A small encoder-decoder audio transcriber, trained from scratch.
Model: 26.5M parameters, log mel input, encoder arch conformer, encoder norm layernorm, encoder activation gelu, encoder num experts 64, encoder layers 8, encoder width 160, decoder width 320, decoder layers 6, decoder activation swiglu.
Rows from block 4 of the audio encoder, named by matrix and row number. Each number is 500 + 25 x the weight over its row's rms, rounded and kept within 0 to 999. All counts start at 0. Numbers have three digits each. After the name is the row's rms in percent of the matrix's.
# pw2: conv module project (encoder.blocks.4.conv.pw2.weight, 160x160), inputs 0-79
pw2.0 107:511549486459519515523493482536486439492526547534509468492487514532469480489448536478476510479505481490491457567492488516518472498519534535498514518476530466490458527504460513477493529529480491518488499487509504497467479491478518478510501506
pw2.1 102:506521473454526501478484497490491559520481517477524478492484507488446501482492442519487467511519445507490467561520477477482455530484495538499498496459515507446499495474476549509505521529498501461481476517500492506498473484530506485505515516
pw2.2 100:502506503457479473520519500491511488502479522483498459521484460453491484511485459529504476483526502492541507500501508516513495513504501499475498452502528459575573491518493519503460476481534472544462535462502464482532492475480514478485480524
pw2.3 107:485507534515507509470485518537521441494488504465511515465507501485526490502505540513484515519538536511501489519453486485487485482539493548513472485539510493516517479460487470464498486492484501533511505534473499460497471515476522521515491500
pw2.4 098:477473527507543453488474540524479518478498477516464491478449520524502493543486516465491532482505526488491515465525486538479526504510512518477538515481521509520522499497468529527534487503497504515501492501508501479497460537525522511470463552
pw2.5 090:487552506515477502533473450542457484506532506525514512452538534481480468491499501493499514499471477515514486520445508538513498509519507485495537468456509452501518472499448483472518503498511478526558518493521509493489509506481509489508472462
pw2.6 112:521516552522477535482474504502499477468491484512447504530492496484493516527509494499497483517515524474530541496503522503509503538503518503504511482505530506512477490532468528500487478440551518522492495457485522472499532482512459518518521492
pw2.7 105:509472506491549502481471493498528523491513481477476489534539516544498469472514509497471542513536462505514494492518501501465484468457506501513493463466515497539425491499519455491512496533510456465475476505474514503492493492545490517498516502
pw2.8 109:487515508482463511488484485532532464541506494483478501477462521473541534481463545496463491504495464449523497525510510521487522480474488486510522492492452570480504486501543521499495518500462486531488489528502459525545485505506477518534500496
pw2.9 100:473483500479485508541505525458519520496474483499487525471501491508473489467456478520481515511496487502492497496498520503473478531441502465470508533539493560526463513521526528473486444501466562479528519513486510475517536473526523506476492519
pw2.10 101:533464501452526498499507497446513475496504425496458478492525502509504521487497455516541495489555476529535491542515458478478529535528479542477457474497509453489505509492540543520549481503501486506479521504495487501510519480468504474495495494
pw2.11 109:495488510508524518523528523510461528492480464506503472471507487458481496546488511498526511505518531520519495473501488492489550503521441490496477454446482462529500449505539509495510511535472489507471496510507510521500482498515511507521507461
pw2.12 092:494518496479478481511494514479478513567537483486495497548508500474494470502529514514494484548500493505484451528496483476527510507480564506505513516509457500480456560562453468466509555507491499468469475504517502489494491542500464491514507497
pw2.13 094:499505498497518486491527513517473488553500510470502508507517479464526504540542504518481515522453517466464542516511544491497527507496484497516501495539458560534523499471545505470486495516488535513501521474467454508500504546513485503503527526
pw2.14 107:489499484481482523466488443480547486556507502494503516515460529505493474491472519502505501519534510488492529518444525519509506531526510501545499525475467502441552468545521497511466529437512499488502483510477512487501500511503501539508458517
pw2.15 097:568468515523513514469499550463507457499518512529507510487481514495530480506499488508519513486530499470487526520529450475494456491503478477492473491508480551485479483492529500509502446487458553491493513497481504471488502522481512478481499523
pw2.16 102:537511478461558518518504474482540467491503466487509507490439491493513493508509485479470481455508495493533487549515514500452480497507482484497480486482447509462510521469461506457476527476484512460521517508497471474481564500462517506575465466
pw2.17 097:485491500473485517436500447498501482418490546511517483534504512477508515472530521494505502519523546519500474508464515520495494495531483523472507517511534517519501503496415498476464536520501471469478503527513553526523486516493489474491513517
pw2.18 095:523496509482518521443481490496470533520519496520505504465520477519477470482447444522513484503483512519531508522504537478477490491491529564531466471518508472507568551516532483487532504519521561515509500477518470511493475510518464528485497486
pw2.19 103:428525525498497507474488477516452475498515474485502506461500519463495528514498506543492511523516512486520458456512566515456534504526476497496478486522478539468520509514478528459491484507507501535477477556490494489512475524481472493460525506
pw2.20 100:527551509511509490445479511510501554491503516494513466483504530521502473477523424497525539500462525454504498518510532515441522520503501474509474535502483516493528510469510515525476500453513559505527515507510525504487513503528470501486473502
pw2.21 102:473496509503509552519530501487479464501537479518521502495516546528536487519442533482493491482479514486497462540489526463503506478497460546458490520496519507515505492509475519500494479524506554501465496507503494461489518528511517521467462481
pw2.22 105:482547494490462489473537517518507500494478512517500475480528526476491458485478488452493530514503467525514525532493487503529503504501502531539494509467565524494537550506480522495529523504507503473496498459529521454475509490511526543534477541
pw2.23 095:458484502504561502481517497489451456523514512487530522504525499498537480499507518508487556454493479488471486462545488501517470480509506482515530506519462496501438456504457518493503467490526510509505498520508445495466489471521485507492533469
pw2.24 096:469503528495488517482500533503448513508482542505448505512495495520510509459504498482520470527455459513541500536536533474502518522502480538519482545528533516495519445472488520509506498508512513529502521489475503493490530521469508536519532486
pw2.25 122:503486494528510532487456547519477505489491449488456447443516518504518470491495424497499489468507499508457533517481461528514509503516478447498493535480495504514502490422502532516508486491492505503453495507529498499512516521526491471458511505
pw2.26 099:494490503462502488485456498493509485486524554540534485537548517512467512458513465461462483489495444541536483528459535508490477502535521519509488529499538516443496566498473432488498501500481485465528477493525509455480482520508486496469502515
pw2.27 099:506506495514495526495508491477505523506462486506537473494467532519524511483464527536464474442518554535519472493503538466474493475513462534498516469478507468478511490437498545498497508531491533498499493485508519506495470493453502527468491514
pw2.28 099:518517497468469496474505494483488579529520526496545504443475496456437465508481492526473531482500496456468529508494445476458488542536511507477535528427487474489525539470470515503524503502483457500522523490524515479501501496522490537519487516
pw2.29 105:498474497531509525511477500507509508544544496459486508512493526528475495494530528463525556533494544492518542536491467512488455522445493472517466463505495496512469498541528502510538518509522487533504508488493504516455493517523512513495483504
pw2.30 095:503462500525502459490488502496477523515476524499445499514501477494526476477488463489533509487550487480481536497559508498453477512514484473539465475483505481486581471460446481483488505466530461502509538513491514495532519508479517456498487495
pw2.31 088:475509460432511496520515506507500490516485510480498493460498504492500486504530538493488531494466508522509541434481475499486537564497510475457467463504504519476442485479506521477494516481467518502466456521496525483497519507532506471510524488
pw2.32 096:458507515501498465487517486536516458458526517492472463491545478458530509509521493524508525547511480498502510455489511469488504535492519501491484458530503499441525485470543490508521479499493496528516503509447500530474495485523486505485548469
pw2.33 091:481472467522504485497493474473496582501537490474469517510451522471502506556472507482507501507540521521471551474518501506471505484516491501503531476456491523479469491508493519490507476491504485538478496489506566491467487503476479498519487476
pw2.34 092:487510509547493514454482499482536495508492485519514474514455508474515496464441468511555484548496514521502497550483503529485539497441494487492492486475450498546479495490507565489523506488503495532492546489526501531515517456468504527487465457
pw2.35 097:457454486542541524492493465514546523496483509532473487496518487496541514507461497469485532534562516511454433505474498514528480510491526507495531553489494507471566489542489479500489464466494433501515505484484493467480536536487489504513474480
pw2.36 103:525517507500507511490501528548559452506485478502507492494507488468493531520536520485479526481547552497522428520523504492486505496508504493450503495509525533476521502536557504556519493490483499478472511473473499512511505515501507498516520501
pw2.37 095:507484469526499518494532526501513486469523524433495511494518500538517505498572472483512468505510524460527480505529487493517499458501477523485507518477534479495473500490489454495464544482509479518522489495474524551537533541493526519493507520
pw2.38 103:534506502533497527502515497476515478462511493484503488472479489525489511516474461501535546514482471501503512502487489481516517469450472463478499530482478500507478540519494477485495430469529498485543509476511534494496490468511490490489531494
pw2.39 088:487506494485446522486540481457499507504476515467502516507533475502490479499494478511503478511504495436459500529504515502515490502503468498489517535471524508516516545479506524550499536546495504487508503467501532495520523467484498483510491531
pw2.40 097:527504470473509474493458461531489461515509481520519536519510483487500490508508501508489522490522448494505500538468487479475463512510486484513467490468525515508447516528503477519517530512504473481479494487530487518500513528521490520523517511
pw2.41 116:515495491484515528475497484461529507505515543521513512490476542523466497527517528510561532545485495540494517483503451549481451456473525513500473478518509487513526527537511509489486479506516508495505508510498479571493480493502515477503474495
pw2.42 099:520475503486527484494520505466506497511486482501511541468495482515508499546423563503501495470525532533501508546505516476516507483490509500484498497508494500466506515478478465494469500492477438529481459476483510514542498496487531480542458482
pw2.43 101:513522524501508492520492518466538511485496545503525490478502497528526521529460438492530506496501512525478489514483490497487498489509510535454524535476499473577493495553497532503509537471510521508501474451521525546497530512489464518539486512
pw2.44 093:462474515546481511546540453498539519496539506483502516534501500547527515459497509514532449443504526499538530482536517523515493521476479486549502550551465498527539517451545473482512511494513506520524495529481493508505495488460518471484495508
pw2.45 104:523517473495506481529507532530449488484472516510539507532501490525478488509501465501504532476497517502502431519473474513481456481529519517464502543512477487539502495505467518508508531506535459492556462493521512502450518457495501491534503521
pw2.46 100:482513520518475501493501497516467528508472551486453508455508483523515499463506477498488503519535525460521489484525519462462522584500496464484463532493470515458543494476467511468538495492541517437495531489521507532509480489491514515525467478
pw2.47 108:500506502486505507516502512474493530489525540543481517486492501513513484485508459492530504478544496535431509509507514524521468500524534520501484487498512448490551515488436510513504525479523492457511462492522496525485471538486480480510503532
pw2.48 101:503485510499497514532477506456532457507486463518460561542530553527555483527515504494509476534463507495506564507501492492513511506502478490482513502552485500529461485518539483484507479501494558566486481476485496472534447503489482438480492492
pw2.49 106:509489476501476470523494448524543510521496462501462530469525498473485512502552533515476513455495537430503510451513534513508493471508485455479495507508500520485461477499498487479517507524474535440509482470497499487529510517491482490473480507
pw2.50 102:512508502495461532477516530528515511526516485499512490528489515513542498492454567489493510553512507479533521462539516498513517474469467480457509460483494476483496520491530467468535548515487481509455511527505538491517507506500473528519494460
pw2.51 103:552478514491490466470500527473429518499508503491480504531483489543456497528533488500532480509499500503457502500509499509510484511484475543529519485479475471500480443458483552477494489525494518498496534468491511504504498510489492480430498507
pw2.52 093:463541492515538531534520459497486462479477520512515503481510527518501506486496503487490510511501531474485479516478464501508448534565514496485508515525477534484505444490473457485502500478479505543531462503505513501481465518492518492492518492
pw2.53 103:463498486488482496531496506491477503492501521475523509487501498516529503459517505529513479520501515539527449498526496480524490452499493525531470530480440494546490475520520473522477520473534526543533469520512536494490516502507494525494513509
pw2.54 096:485508484506456481539478544511472470574478498508518502493470475530480513487522504503487493543491536475527503485482489478451501490478515492493528517501537568550499535518501542507521499476442488521476465489468478493505483549511526540457463514
pw2.55 100:510505474506500515463519492481503499492493530512517501471501494513443471473439510474565519511510501506507489551515504501529512486522478470488461473502499517484528502503530501460474502510486566501484503529508482460512503508532499477491464506
pw2.56 097:490515506517494470498471524519485541463487439467482519537465488498512508520478507489489514542474484515488495481452477496546529460478551495480496526528537479525506494474524516485525533506453512495517482474508484493495490491483497522474443471
pw2.57 094:480502508541507477504498515476509530448517488504512515490484546512502445504517519556490496518423529475482559476485465497489488470516504503535491503522498531502506475516567516526467501464562486468514543478496502540491514487499531536499490510
pw2.58 100:494481488543518516539489510514521512485475525532451493530490474480523485472445507508518466534461509468494501514487508500500474512461521510513524543520543436491509494515515432495493510511511446507483532509486480493498494453513487546545485473
pw2.59 105:499465536454511497484532459512545449483485500503507527524514488476479486518536506496458500523513505520485515468468511505473546539523512509442469451493516496500499513506477515484495522510494506500453490532488466490495483487520457502509511517
pw2.60 098:488485472492488498542536517469549522501473497505505508463473507483490497519466501525498493491515524507495508514505479489480498539440496473531500459486519489535483566509545527504493471511456522492479487469545469480519472534512486451523480510
pw2.61 095:497502485502468516495523548500520510479516504513518488507463516512526548535507493486497499494486485522516502520504470561526513474492517501505464505500457491481479475505500461512514475555540494497462530494498505480532507492545467495471536516
pw2.62 091:498449505496452526492502500514501460513502457519488508491514484512509538505527521551491473439481502469475469515474477492519566506539503513496500513480506499513517506492489502459515515446538532472527499543459483476480513534512543482511515473
pw2.63 096:486553513495480498538464489515498514500519493520482492479516487518507509488520496484466465483481488473513475471519447503508505527513457513496474499512509498499537478408502523467491495493481452506526486534474499508507542480488518520535443502
pw2.64 104:505509540508481489504504517475478530482458533525515455493509514497519492453491462480476479521520472481542519498522525476533503477539484551539496506533541505495486433442524517489540570511517497478458443484482474528467504503528474503510482492
pw2.65 088:467516543513485487480500507456496518540487493473477531524517510494515501539490489478531499512453544494492476444512520533512546545512520483510518455499505481510478512478522517472546457494501484474486509542492492492537495488519520511481481484
pw2.66 091:442475526484518489484508517459512531505506506514478519495496478529511505494442513489514553525496443496467538504518521528495486565487481546481508489521514537475482519537529484507502467510484467497465505500503497521496468490498545508526484506
pw2.67 101:504517501483454530497515493484497506487531472510484499486495450473513514530462501526525503495507459523509513492523548478484510500455506463529482498464522513436428485475448440473485545522519487466495465512509480472521471525479461520522512484
pw2.68 102:504489489474498487470480482499478421477509492500515512494536493527508489484523458509510496520440464551464504474512502501528505518524490437470506500507485476494460528435502525489454539505490483481560512510519487487514454484499470478472495480
pw2.69 104:496518506492494495507521522508500570523522505454440532500517486523510519508501473493507488523451550497474525503469464501508493476499477517512515508506517506559543460472521501449496532504493539532524522477538499458485492529523453505464460496
pw2.70 105:509473455528485500516483554473562552521484511495499482487479466507502486530479515490527535469489475468496524512510474498520492474516516526544495467522519477501552513501535529488515449488523508507506514475486497519528511509495480518502527511
pw2.71 102:522518512458508508536498489479510457491502533498463489488507506494526497500488504503466469457486489509502475503511539504532583473494453483504534516501554521508505488471508464468482509500495512557475483484504503453531475556498474464525493484
pw2.72 105:489474500502512464476492473464490527503496515476498496496466501506538505498521505506552503515488488531525493499559519548520472389487479553503539499500515531446491486508468466466519526518478519512490473532482525496503497507489519497468544518
pw2.73 099:491511517462466508533474517456454527520498519494467490491548487484521505509555493499450488517520489506492503504528502511505485518543472507480488483500507552478478507479542497525528512513493522493507509515501505456510507470505528480486493444
pw2.74 093:470528480484493498482476479485488476548520500502503486500475506533525528478511444501514487515496449524467486497469469493535528546498485492537470479473534479529515489515526531519495533495508523514522499499487496485522492512448488551554526526
pw2.75 099:483466518493496498470473476477460538488482582505524526465457536534481479472532498523546464524489536503496520475515494469496512500498506547489466554507496459469515483449492523494482493510489558519513527449500511533509477503475444517491506525
pw2.76 099:482480535489515496509506496490476454517501481484496516517457472523484490478478495542494546489540487531464508501540505479501474527485512488518489531494484528518488524549510461534454511523499496516455498532488482472508531573499498492507544531
pw2.77 109:525468474495502510512553536508473502486527514488528495528522484482465484520496433477487454508497521512491494487516490485511526531485462461440483461464501542445512520494500486492535522487511530486497496494485481520484491497487503471498479499
pw2.78 100:483500508502464530516491514554535457515495501498493485497515485482514506469506511502501509501544498516526554514490494492501472502520533485474504491517525504504470480512540509552489483481509519522535489520474536488469506490485525489489534492
pw2.79 094:512531505519484505567522498521535497470530476528550492505488489525462520530474511499497467507497543517520493498492476461544495445522515522485534496522446498505503508465477497501510499526512508463494503489502515509519479453443488505491500470
pw2.80 098:527471518479537504513515521490520500500457539479477510530523540485529494479470482504479496497545534489503528514526465479498461513486515489535449504464511545457531502520547528528502500480516492536498542486512492527456502494471489503458522517
pw2.81 106:476485499467499474527504481483473494479500490529505488511498476480524535475484504484459521522489511502468488464506545507457521515525547494529489529521521533461436521538435512496523527519485495509513506500494488505533504498541499501520523483
pw2.82 090:523472498475475471460474517513533557532499451521484497496482510508523492523527562472516499500473492480491462538474491493519490466500506479558477511503534569505535471527509515493481529579465500475513524496508507513489516541500537478507460511
pw2.83 092:534490537485504505513457538525527514473509512457509497510488480477499522456506481478513469448469458497504499464473509483525530510520517506500461534489495527509491506568503466567509515470512463503458522463464471482565523480519521487506491540
pw2.84 092:522474521497500489518502510491475547484476476487454514490538527512512506509477510458503494516479501512514499486486550514478485509500481551514528485495507490511461502485488502487498525539503452503493521449483501522465525496471497508469509542
pw2.85 095:478496474534549428473488479485464523486525493470491478492495509536519536507454522526528550515501503474510483508493492499490497484508516529515512451487552501529507509523530505520515541541489511523511485501488465503521482481494481567472494449
pw2.86 097:507525490498518517508502534489517463478519507510497519509471529501519492492506466476550478480480503495500498505509464487517464519434494478487517505511489478523488493499449492513460505477506533518506519505558490558554513539537488443502533528
pw2.87 094:486532479521499499528493529527521527462500524503503493471515456508547521530478497460506512520484507498522517474493527478540488457515494497497506480487469533497547490466502516487478460534500515511487482539485516505485490502476510481455479513
pw2.88 106:534484482469500475464503446489471518498521486503529560484494515490560514489478559500506519546496478482469487481476549511508524489515531432542515507528494498464472521516494510542471505485500452514519486496467517489482482576566511506493544533
pw2.89 102:499517478485497539497498498559524461535504488466534516547504516491498499531550547488500501481489515457515575502508490480535537501500537494520547523512494490540505469516501494519491432505516522515483498544508525492556474495489505499504536499
pw2.90 101:496478512514478544486528503521510462533496512490461539526502467483557506515525481473486465500499476492529477490475487501505454454527492506496515507506532510526521524525528531489463501567509483486517504473497511487502481507470506526500521497
pw2.91 094:511517513482542533502488502486452492545503486551443506535491515540527482456468494524501513461534527511486536432502479490476500489451470430492509498449493500504535468500475488515517473494518497505452469487523493463519507495498548511500489460
pw2.92 100:440531511501487511550474510518512524495505444535506531528512502530499493566472449499510506504486490487518498456468461528488505472482526538539501509513518534560530489525542452513472492478497500527533469526485511502508499503498511541470481497
pw2.93 100:469501487510495488534450511498452461517512499472555494490496502532471537503529466471520538521535526497485525505517482480478458543504523504500475494524478519501505483541450531519506510498462480516502525485495519492517508494482534512504462527
pw2.94 096:485524485479476472508496502493499574537524477517482478506499484492439516493466471501545499469537494522481501470473474500499454473494517484488493529504495502507478483488490489497519470506510506484499505481498507522477505475455531468530476514
pw2.95 105:502490525490502465491510523552508473515479470437472471465500525511522525556526519514487537542496491470498551442536511494495491525469529526501489470519519519506509471498465481484490496533520507537505496484466474508504520512513496472479514512
pw2.96 108:509483451521516480513516484524437490490486522499482517488488467556503514473516517497512498562504519502476483532473506457464496520460522519495496497481446462546459488500465532508508508474547493496476567499501508511473479507523497501484508507
pw2.97 101:502500509543477483465519543491519559500505515503505494522505519495477541505470510527494526522529495523510478464510469534533505488522468464462491479524497530486539541496469460530534497481510488498488485505506524565472488439483501510509522493
pw2.98 110:522525533532530494550479428514499532505514468522491513479486541516495549509509534546499478528543533500482507487475543527458499522472534556509473505530493450503460492552550528473524475486478525508502481490482487497490527522483537533514526496
pw2.99 102:496480504495503479501508501495459496477550474488491485515516530500535482515483554484479509506477531496485513498472556434506517500483464471533492490450520517546534516517503494527536547528490470522458478490505521498525539513509480529525464462
pw2.100 100:455499495519475495473475539488500474509469445502471501487515497496516487518507502477487491518488462525519509463499490550466456536486512544502461480495545467488553511431518519489488528516508467535519466493504469460525500476483486507486468530
pw2.101 101:462468529546465485557512525523526533498528472481485504460478534486502467530510509520512506516482514507506537494538546480482492473458476503536535468504500494518486477510513496529511489461516525508520519538469511496474517499496478508449495536
pw2.102 096:482526496458515524509496535514473465524518526457507515529502523466506496446529509457469524470483489521490543520462504516495515496482533530515502517504515553488448503533483504484534522493503469440495543509532537534440526456513520522528479521
pw2.103 100:523502499506517523443507547496514485478514497511510511483510526498462532481487493506437520476510482496465503523477510494459522456486494554514497542488517505481474524462554445556458468489508505509502478479498512490500478507542467469549516501
pw2.104 111:503461499466517492459563531489479485544548508483510506531501490466477501530510470501506484481503505535468497558537506521518492517497503493504521481543489485466502518485482505503517485475509560467464490479533510518499483481463490501500507533
pw2.105 104:511459515457467525515518512488495494471473487527500527503537507546506491488520506506497494500455456514490467486545467507525472448482522507502495501515490538461464536482516465519537538494473471498480521519514508485500542499503549533501495486
pw2.106 098:501528466552511496505534504523457532499517494483517529490557478544480564494522502529510520488513472509488503466482488498492516530482485466451497504511458492486438462559552478499499475475488504464509499488481516463516482478470540508470519473
pw2.107 112:478511489482518532444484468496500490483463469517502534509496525522476496471455492447485485452473463490500517508494525513484547549564521507499506526496453505473490534470446523490493530517540511486517476495507489521457494479484515485493495522
pw2.108 097:555509478479512561559529430484538499465486517507501531510514486508474521513481495481518472474485501480490506489498493457516526500496529451492525518506518487511483508527513526489521462516519516506467526518468481466521494509514447462484479548
pw2.109 107:458479496519505492540537518507462540484499488511491527490508452467450468511461442495498540516503522487497476483456499491490537502512505448484489529498506509476536450472519485469487530460498460473498495497540460512493497518518461479523486492
pw2.110 097:518491468479486518472485434515480519495530478526517497506519521520526525471506504469514503491483491516545497504506501489494492510536527511475493489488474498484486514514461515498488527496467510495505465492498532470469519469507530450526499473
pw2.111 098:472511510440519519517494437500516496475496486533524490531522519465501480524475508512491507501481492502490469487460481483512536497494492492484511525494457489501478486510478476456511473484457518499540497476501541504558493537498496475463544487
pw2.112 090:461510460485512482518490458515508491506529449501536485519496463505464474528492561524525521503510468527494516453518490456496492495525514499493504524452503500450547518524510527505524523486447457518521537486507500491512497459504469503508484528
pw2.113 086:508490524518504527472502477488525552512529478529495521510513474476530456516513514460472494452502530492538505508492498513495483499479471476478496519498560517497545485485496548473499439497513481468556475521512506499483499499461468509559515475
pw2.114 092:536483469525491496534497464461519492522507455544546483508473467499475509493492507510486493462523482512486477518476514489478511444506493505483459536474480538459487528483502532463507481499491516511545491468490564487498521545543516484535503512
pw2.115 096:484449522481533474473523446469499492469490477488530511516476504480501472507507567544461513481503505507527488482502539509482504488491499523462530498490492480458537523487533489498523467527520512499517490532475497519516465467478488519541515543
pw2.116 106:500512520507510513461528536488472490473484486498525484512487505514520546508504512534530526488483523519521527491505497504494538514494550546491502500496462536552507501521524521500530516523494471485535470512488540514535546468511495460453519436
pw2.117 101:503489506481490516529537460536495490478477486462525472521507474511489482488531552503513482504483467466481500497501494493463455443457517498527516510512488542494461482493491499492503520491509535462520477488502536532460523512494509515527475501
pw2.118 092:494518500516497510454532507490531483473508481482511542565506506450478531536522460502497501454516454488461504486525519467517517472500452475503502453486492477477510506501523551511518507479541476458496489460524501503521499524498491542487505497
pw2.119 098:503456543513507527504483512504525509469464518558482523529501514481513505499487520516470530543498527464514506487460536498496535502486485512506511479473481467526535515483494490527504453485526488497493501498496479519526506465497535504523524514
pw2.120 095:528492494510461523527505539488501530512542501549488524455477548499497476511514511438502481442496478444509533501518485517489464498500489467507492522503533505488494504447533440459504471481525476531532497443548518511516497544510493463472511503
pw2.121 109:467566481482473507527459488534510531484520503555506480484509485487465513501525494511495508505513468529524503496479473493525493580518513476511521469511545470529492498546548443504500503537516435516553527449519505513508530487512513497487503503
pw2.122 102:498499514498509518511523498567511480460478500510480558489488483477479499525517471534493529478527501508520482480455471520492501470528496447486508506515533563482490452498498495551505525518494509497489508479476477550538463499454498455479503466
pw2.123 101:513460516508483495531471550490462568491511471482497447492485478454539481486528531536489514506477505466502440526516465494506450520528486476512508521477506456541490488516475517517503512535518444466522508492535475486493504501516481437488517516
pw2.124 111:485502505471460489497493471508525470551483500527537511513488518473496518514482518506453484486457464538465499498482521517498502534570487498506524538510446518472531493484514532454504472485472482476522518505514508483459503483530462545515513521
pw2.125 106:510518531484484517467501506475499455479486491502524524468541497487494487497509498510493482494484522500487477486495528499462505477529484475497474508516525442491532488530482502487473538530520499497442531511492490494477519491485484494507497519
pw2.126 095:510541497471503505518469484526534513518438535510543462505548489484468456466458508502521512465464482475499505524496523498516512546510526510503500499520516531490488479458466518517512468511501462478507546532503524486466515498473496460497515539
pw2.127 101:548482478520463488502535493465514505476478485514510532528495472466496524491517474493504512463540512458483514493528486523523473498471488500460501509492483526500521513517502463506508481498517491507536480508501514528497501482491529497479477470
pw2.128 107:463467492462508533483504499457494522466501490519511490489449539469486463574512478531501515506503523511472487501551535501469522470492469514537508468501559448497491517452490498485500541465528522511473514498484451503510496480511480490496498528
pw2.129 105:504547483489510483451494509491511507526504538494513499494494488517546510451520510476477498475483488500524498483543458511503462463480499499501537512519501500518525490558513506524511529488551463498491511501508530504492519490582498520502512516
pw2.130 098:537517511481498520519497496533487527518506536454495497484506508484476507476542466486515486482532529456461489568496459486567522508499493464439456501482507475474543517493463522463517464449513511500520456493458500487463511545521541526523475496
pw2.131 101:488542477469443533472498508466509506485510499493509479489502482482509540521516459506506483521470501485519483450445546500528522474515480488471497485474512512517526497482508489492506513492499523515528468510527517503533469527492461464494467459
pw2.132 098:516498485520530508462503495523457538512535481500480528487474498505454494542504463490481483513471468520488459513522503493473543511535491491485475542507454462495435538510485514529548528500465495466473504494508489492454507510542493481513505540
pw2.133 110:501521552498532474518466455538452485530468490492505517542530546512463495449492507497497530479487453514503482484523476498494472483518491498517484520521489457467482502507479525506496502492457442464448513498479531457447497490488525493526532491
pw2.134 105:518559497533478508476474486520509540523475493500448480536475496494464450474493569512458479525491472497510487480479489522496487529458516492512533487492527504520473499524498545484486485504515532510494510514489518511470529470511487501515475505
pw2.135 094:524504461510486542504481523505528481464488517497461499495512516479474506521516488497481509486483498510523484473439477513507519471454518494459514489527538475547511471486540469478494483516482472494458480525488475493468491507485497505554501529
pw2.136 095:450509512498457504511500509526490515460507492433528471534533517535495495473543492478523484513462529545533518499499459534522515503492507547478483482545498512450499514547485513474454482481486515479511523552516516511483531465529485535485472561
pw2.137 101:518530501515495492498487528491479501493518485544490504493501521519520505502471483509548470500513517533483495512445484496523496448463497516510509530445475476516464532477533463510505462450497494547517474523524528511514537480488524502450492470
pw2.138 098:462528534515478508477479476433531492519523539502483503525492528509487497482486557485499462495478507485485443544525570523475482485523475547498491510483477456478522495483477480467508496475455514534477511490507511506545530493511521458518503500
pw2.139 096:483503499535533506515513481491481511533468522437511468506499516543534513499472500500477526511547511479510463551477491509500504526525494537536477514466500457490454517509532503516497500499493470515477525514522503540501466546486538521456480487
pw2.140 090:514511521490535534468533544485547470477473474523535483536520465507514482453451483471492543550465481480520546474475498512499495488495535457517495487490499523521537517495466536531520469522472509498497475520500486482480506447509483522481485528
pw2.141 103:474485543540510486486520508508494521476498463493520509494486517511519509475517491506520509503466503497549516485525511535506476467487542498551525494488484499515402476469493490498506485529486520452549484511529532489503452489519502506480526479
pw2.142 095:482494535516490497468509564543483468525490503498480527491485497530517528518519506509516485477521516504500512506458453473463507480496494508519477478508470512535456495481467473507504503474518515464486493497492500477453541483545514493586482477
pw2.143 104:533534504522506487529517518513545501467471496499541530494494512498510492541521523528500509465478501534510452509536452488516518512528496517471541465484512455508479514498462531492489457501478509517487494508488458501527514472500499525492502476
pw2.144 097:495533488497481491549514507508438494483460500445501473536495490505501483486521520508504521518504496528524505500498458500474495484543464528495500430504524485510506526508480501505487552492468474484553483530507497539508486444489498515509464467
pw2.145 094:522498471551506522496539502503505467487482536464471491450500499471552506529502478488520489500542502461507478483501514509498526469486484526517486532531463483511481549502462469485489500475517561547517480481493523470510511509502503484499497519
pw2.146 102:479510495487473513509496480517473457525474528491516484518525516527520474470477486441495503530520517492471547546478509497467479496488470508512464502531505544486588487503495525546493492486519487514477496509498492524521472497496490550540462487
pw2.147 093:497498522531504491485557501499549496455488512509495446515533493492499543490500545538494498495509515518524519489525560486526489467501512508470503511543477469508557525525583497490493500522540502471470458506477517504504507502534482519472474502
pw2.148 100:482520489479514524470496474516472473504512520498512490473451467495517501504525458483485510496513511493465531498552472483512479545551533502551490450445492506507565492510466502528492520445535478502533520499483477535523541517478508481520527481
pw2.149 090:527478508501508497455488487502528479487476517501499515480488481542496524489531534511433502519520545469498492493509501521490511500485495519523498505525513497447517546487510463446501527506489513506558493481490481505551486529479495532498487499
pw2.150 111:495482490505479496498479502462544467480519519486454512511506531511470482503543451475456509514539504493515499513517493463477485496434530466490518481524477505506506521517511457515501481495517465502462498505492471479525497493514509471512527470
pw2.151 092:469531501488535536490497485481494512487461507498471491483508499504528467535502505525490526477527491513486513515516473547533479473469514476489494511515505511537515452493540445468494494537464482537496485521544484459495471512536480447462486485
pw2.152 107:485474494522480498491542497531503459502489508453495490494525504461521486521434543539520535538520475467508510487503512500525508517558484471511498488469521492500532455487541458520474511563470508516464529540487505468497450478508510495482515470
pw2.153 105:536530540516515517550475481475498510505508536475517509505466508494515475520455498474475500507500494528472447519501551517523523501475515459536541489486495504477489524542495500532508472474482517502507515455482494519530487524558509468499492472
pw2.154 093:510518514496503491478541484504509472493486526516514494492506531468442501506531505541522497532516495511521474458475487522529521525551498518473525472506519488479559501531525487482537532491471476485484528516486519470491477462446506530503466537
pw2.155 107:501524534484511485540484509469485534484501536485495502540486490509510492518529465504512453482481526489492454489531440487537499491487527521502542470529522468524496485508517499492502503532489493488527540485506494554520497454455519524514512497
pw2.156 101:469505489479473492501498488492502423487524532507498486482484472492524513460498489483505467481497472460519504491529511478537499525495485531500549495465456497516528513524480497505493481492541490508519517541488477445521479479470502534525503529
pw2.157 102:520516512531491475481501456490503538560474509506487501499516512520501534512504556509479476465484500486495549493537530491516518528502483511452521500522509457508470442463535493488512489501479503514494465482495495530475504544524493488473496451
pw2.158 094:514465496505491482500524516541486499497485539491529505501485494468481495498500540516544517452491484551482522450470501524512501534513495526528503498537515462542485502530523479553490462521459525496525561492533527486491490455519500527532496500
pw2.159 103:460491491503471456498472509503481440527488513522500509483511474518501540475496518501536489510514487507504474516477541523515515538486538472494483510504492493583446514520497511549484500545486476527490482518481538492525489528498497437514493514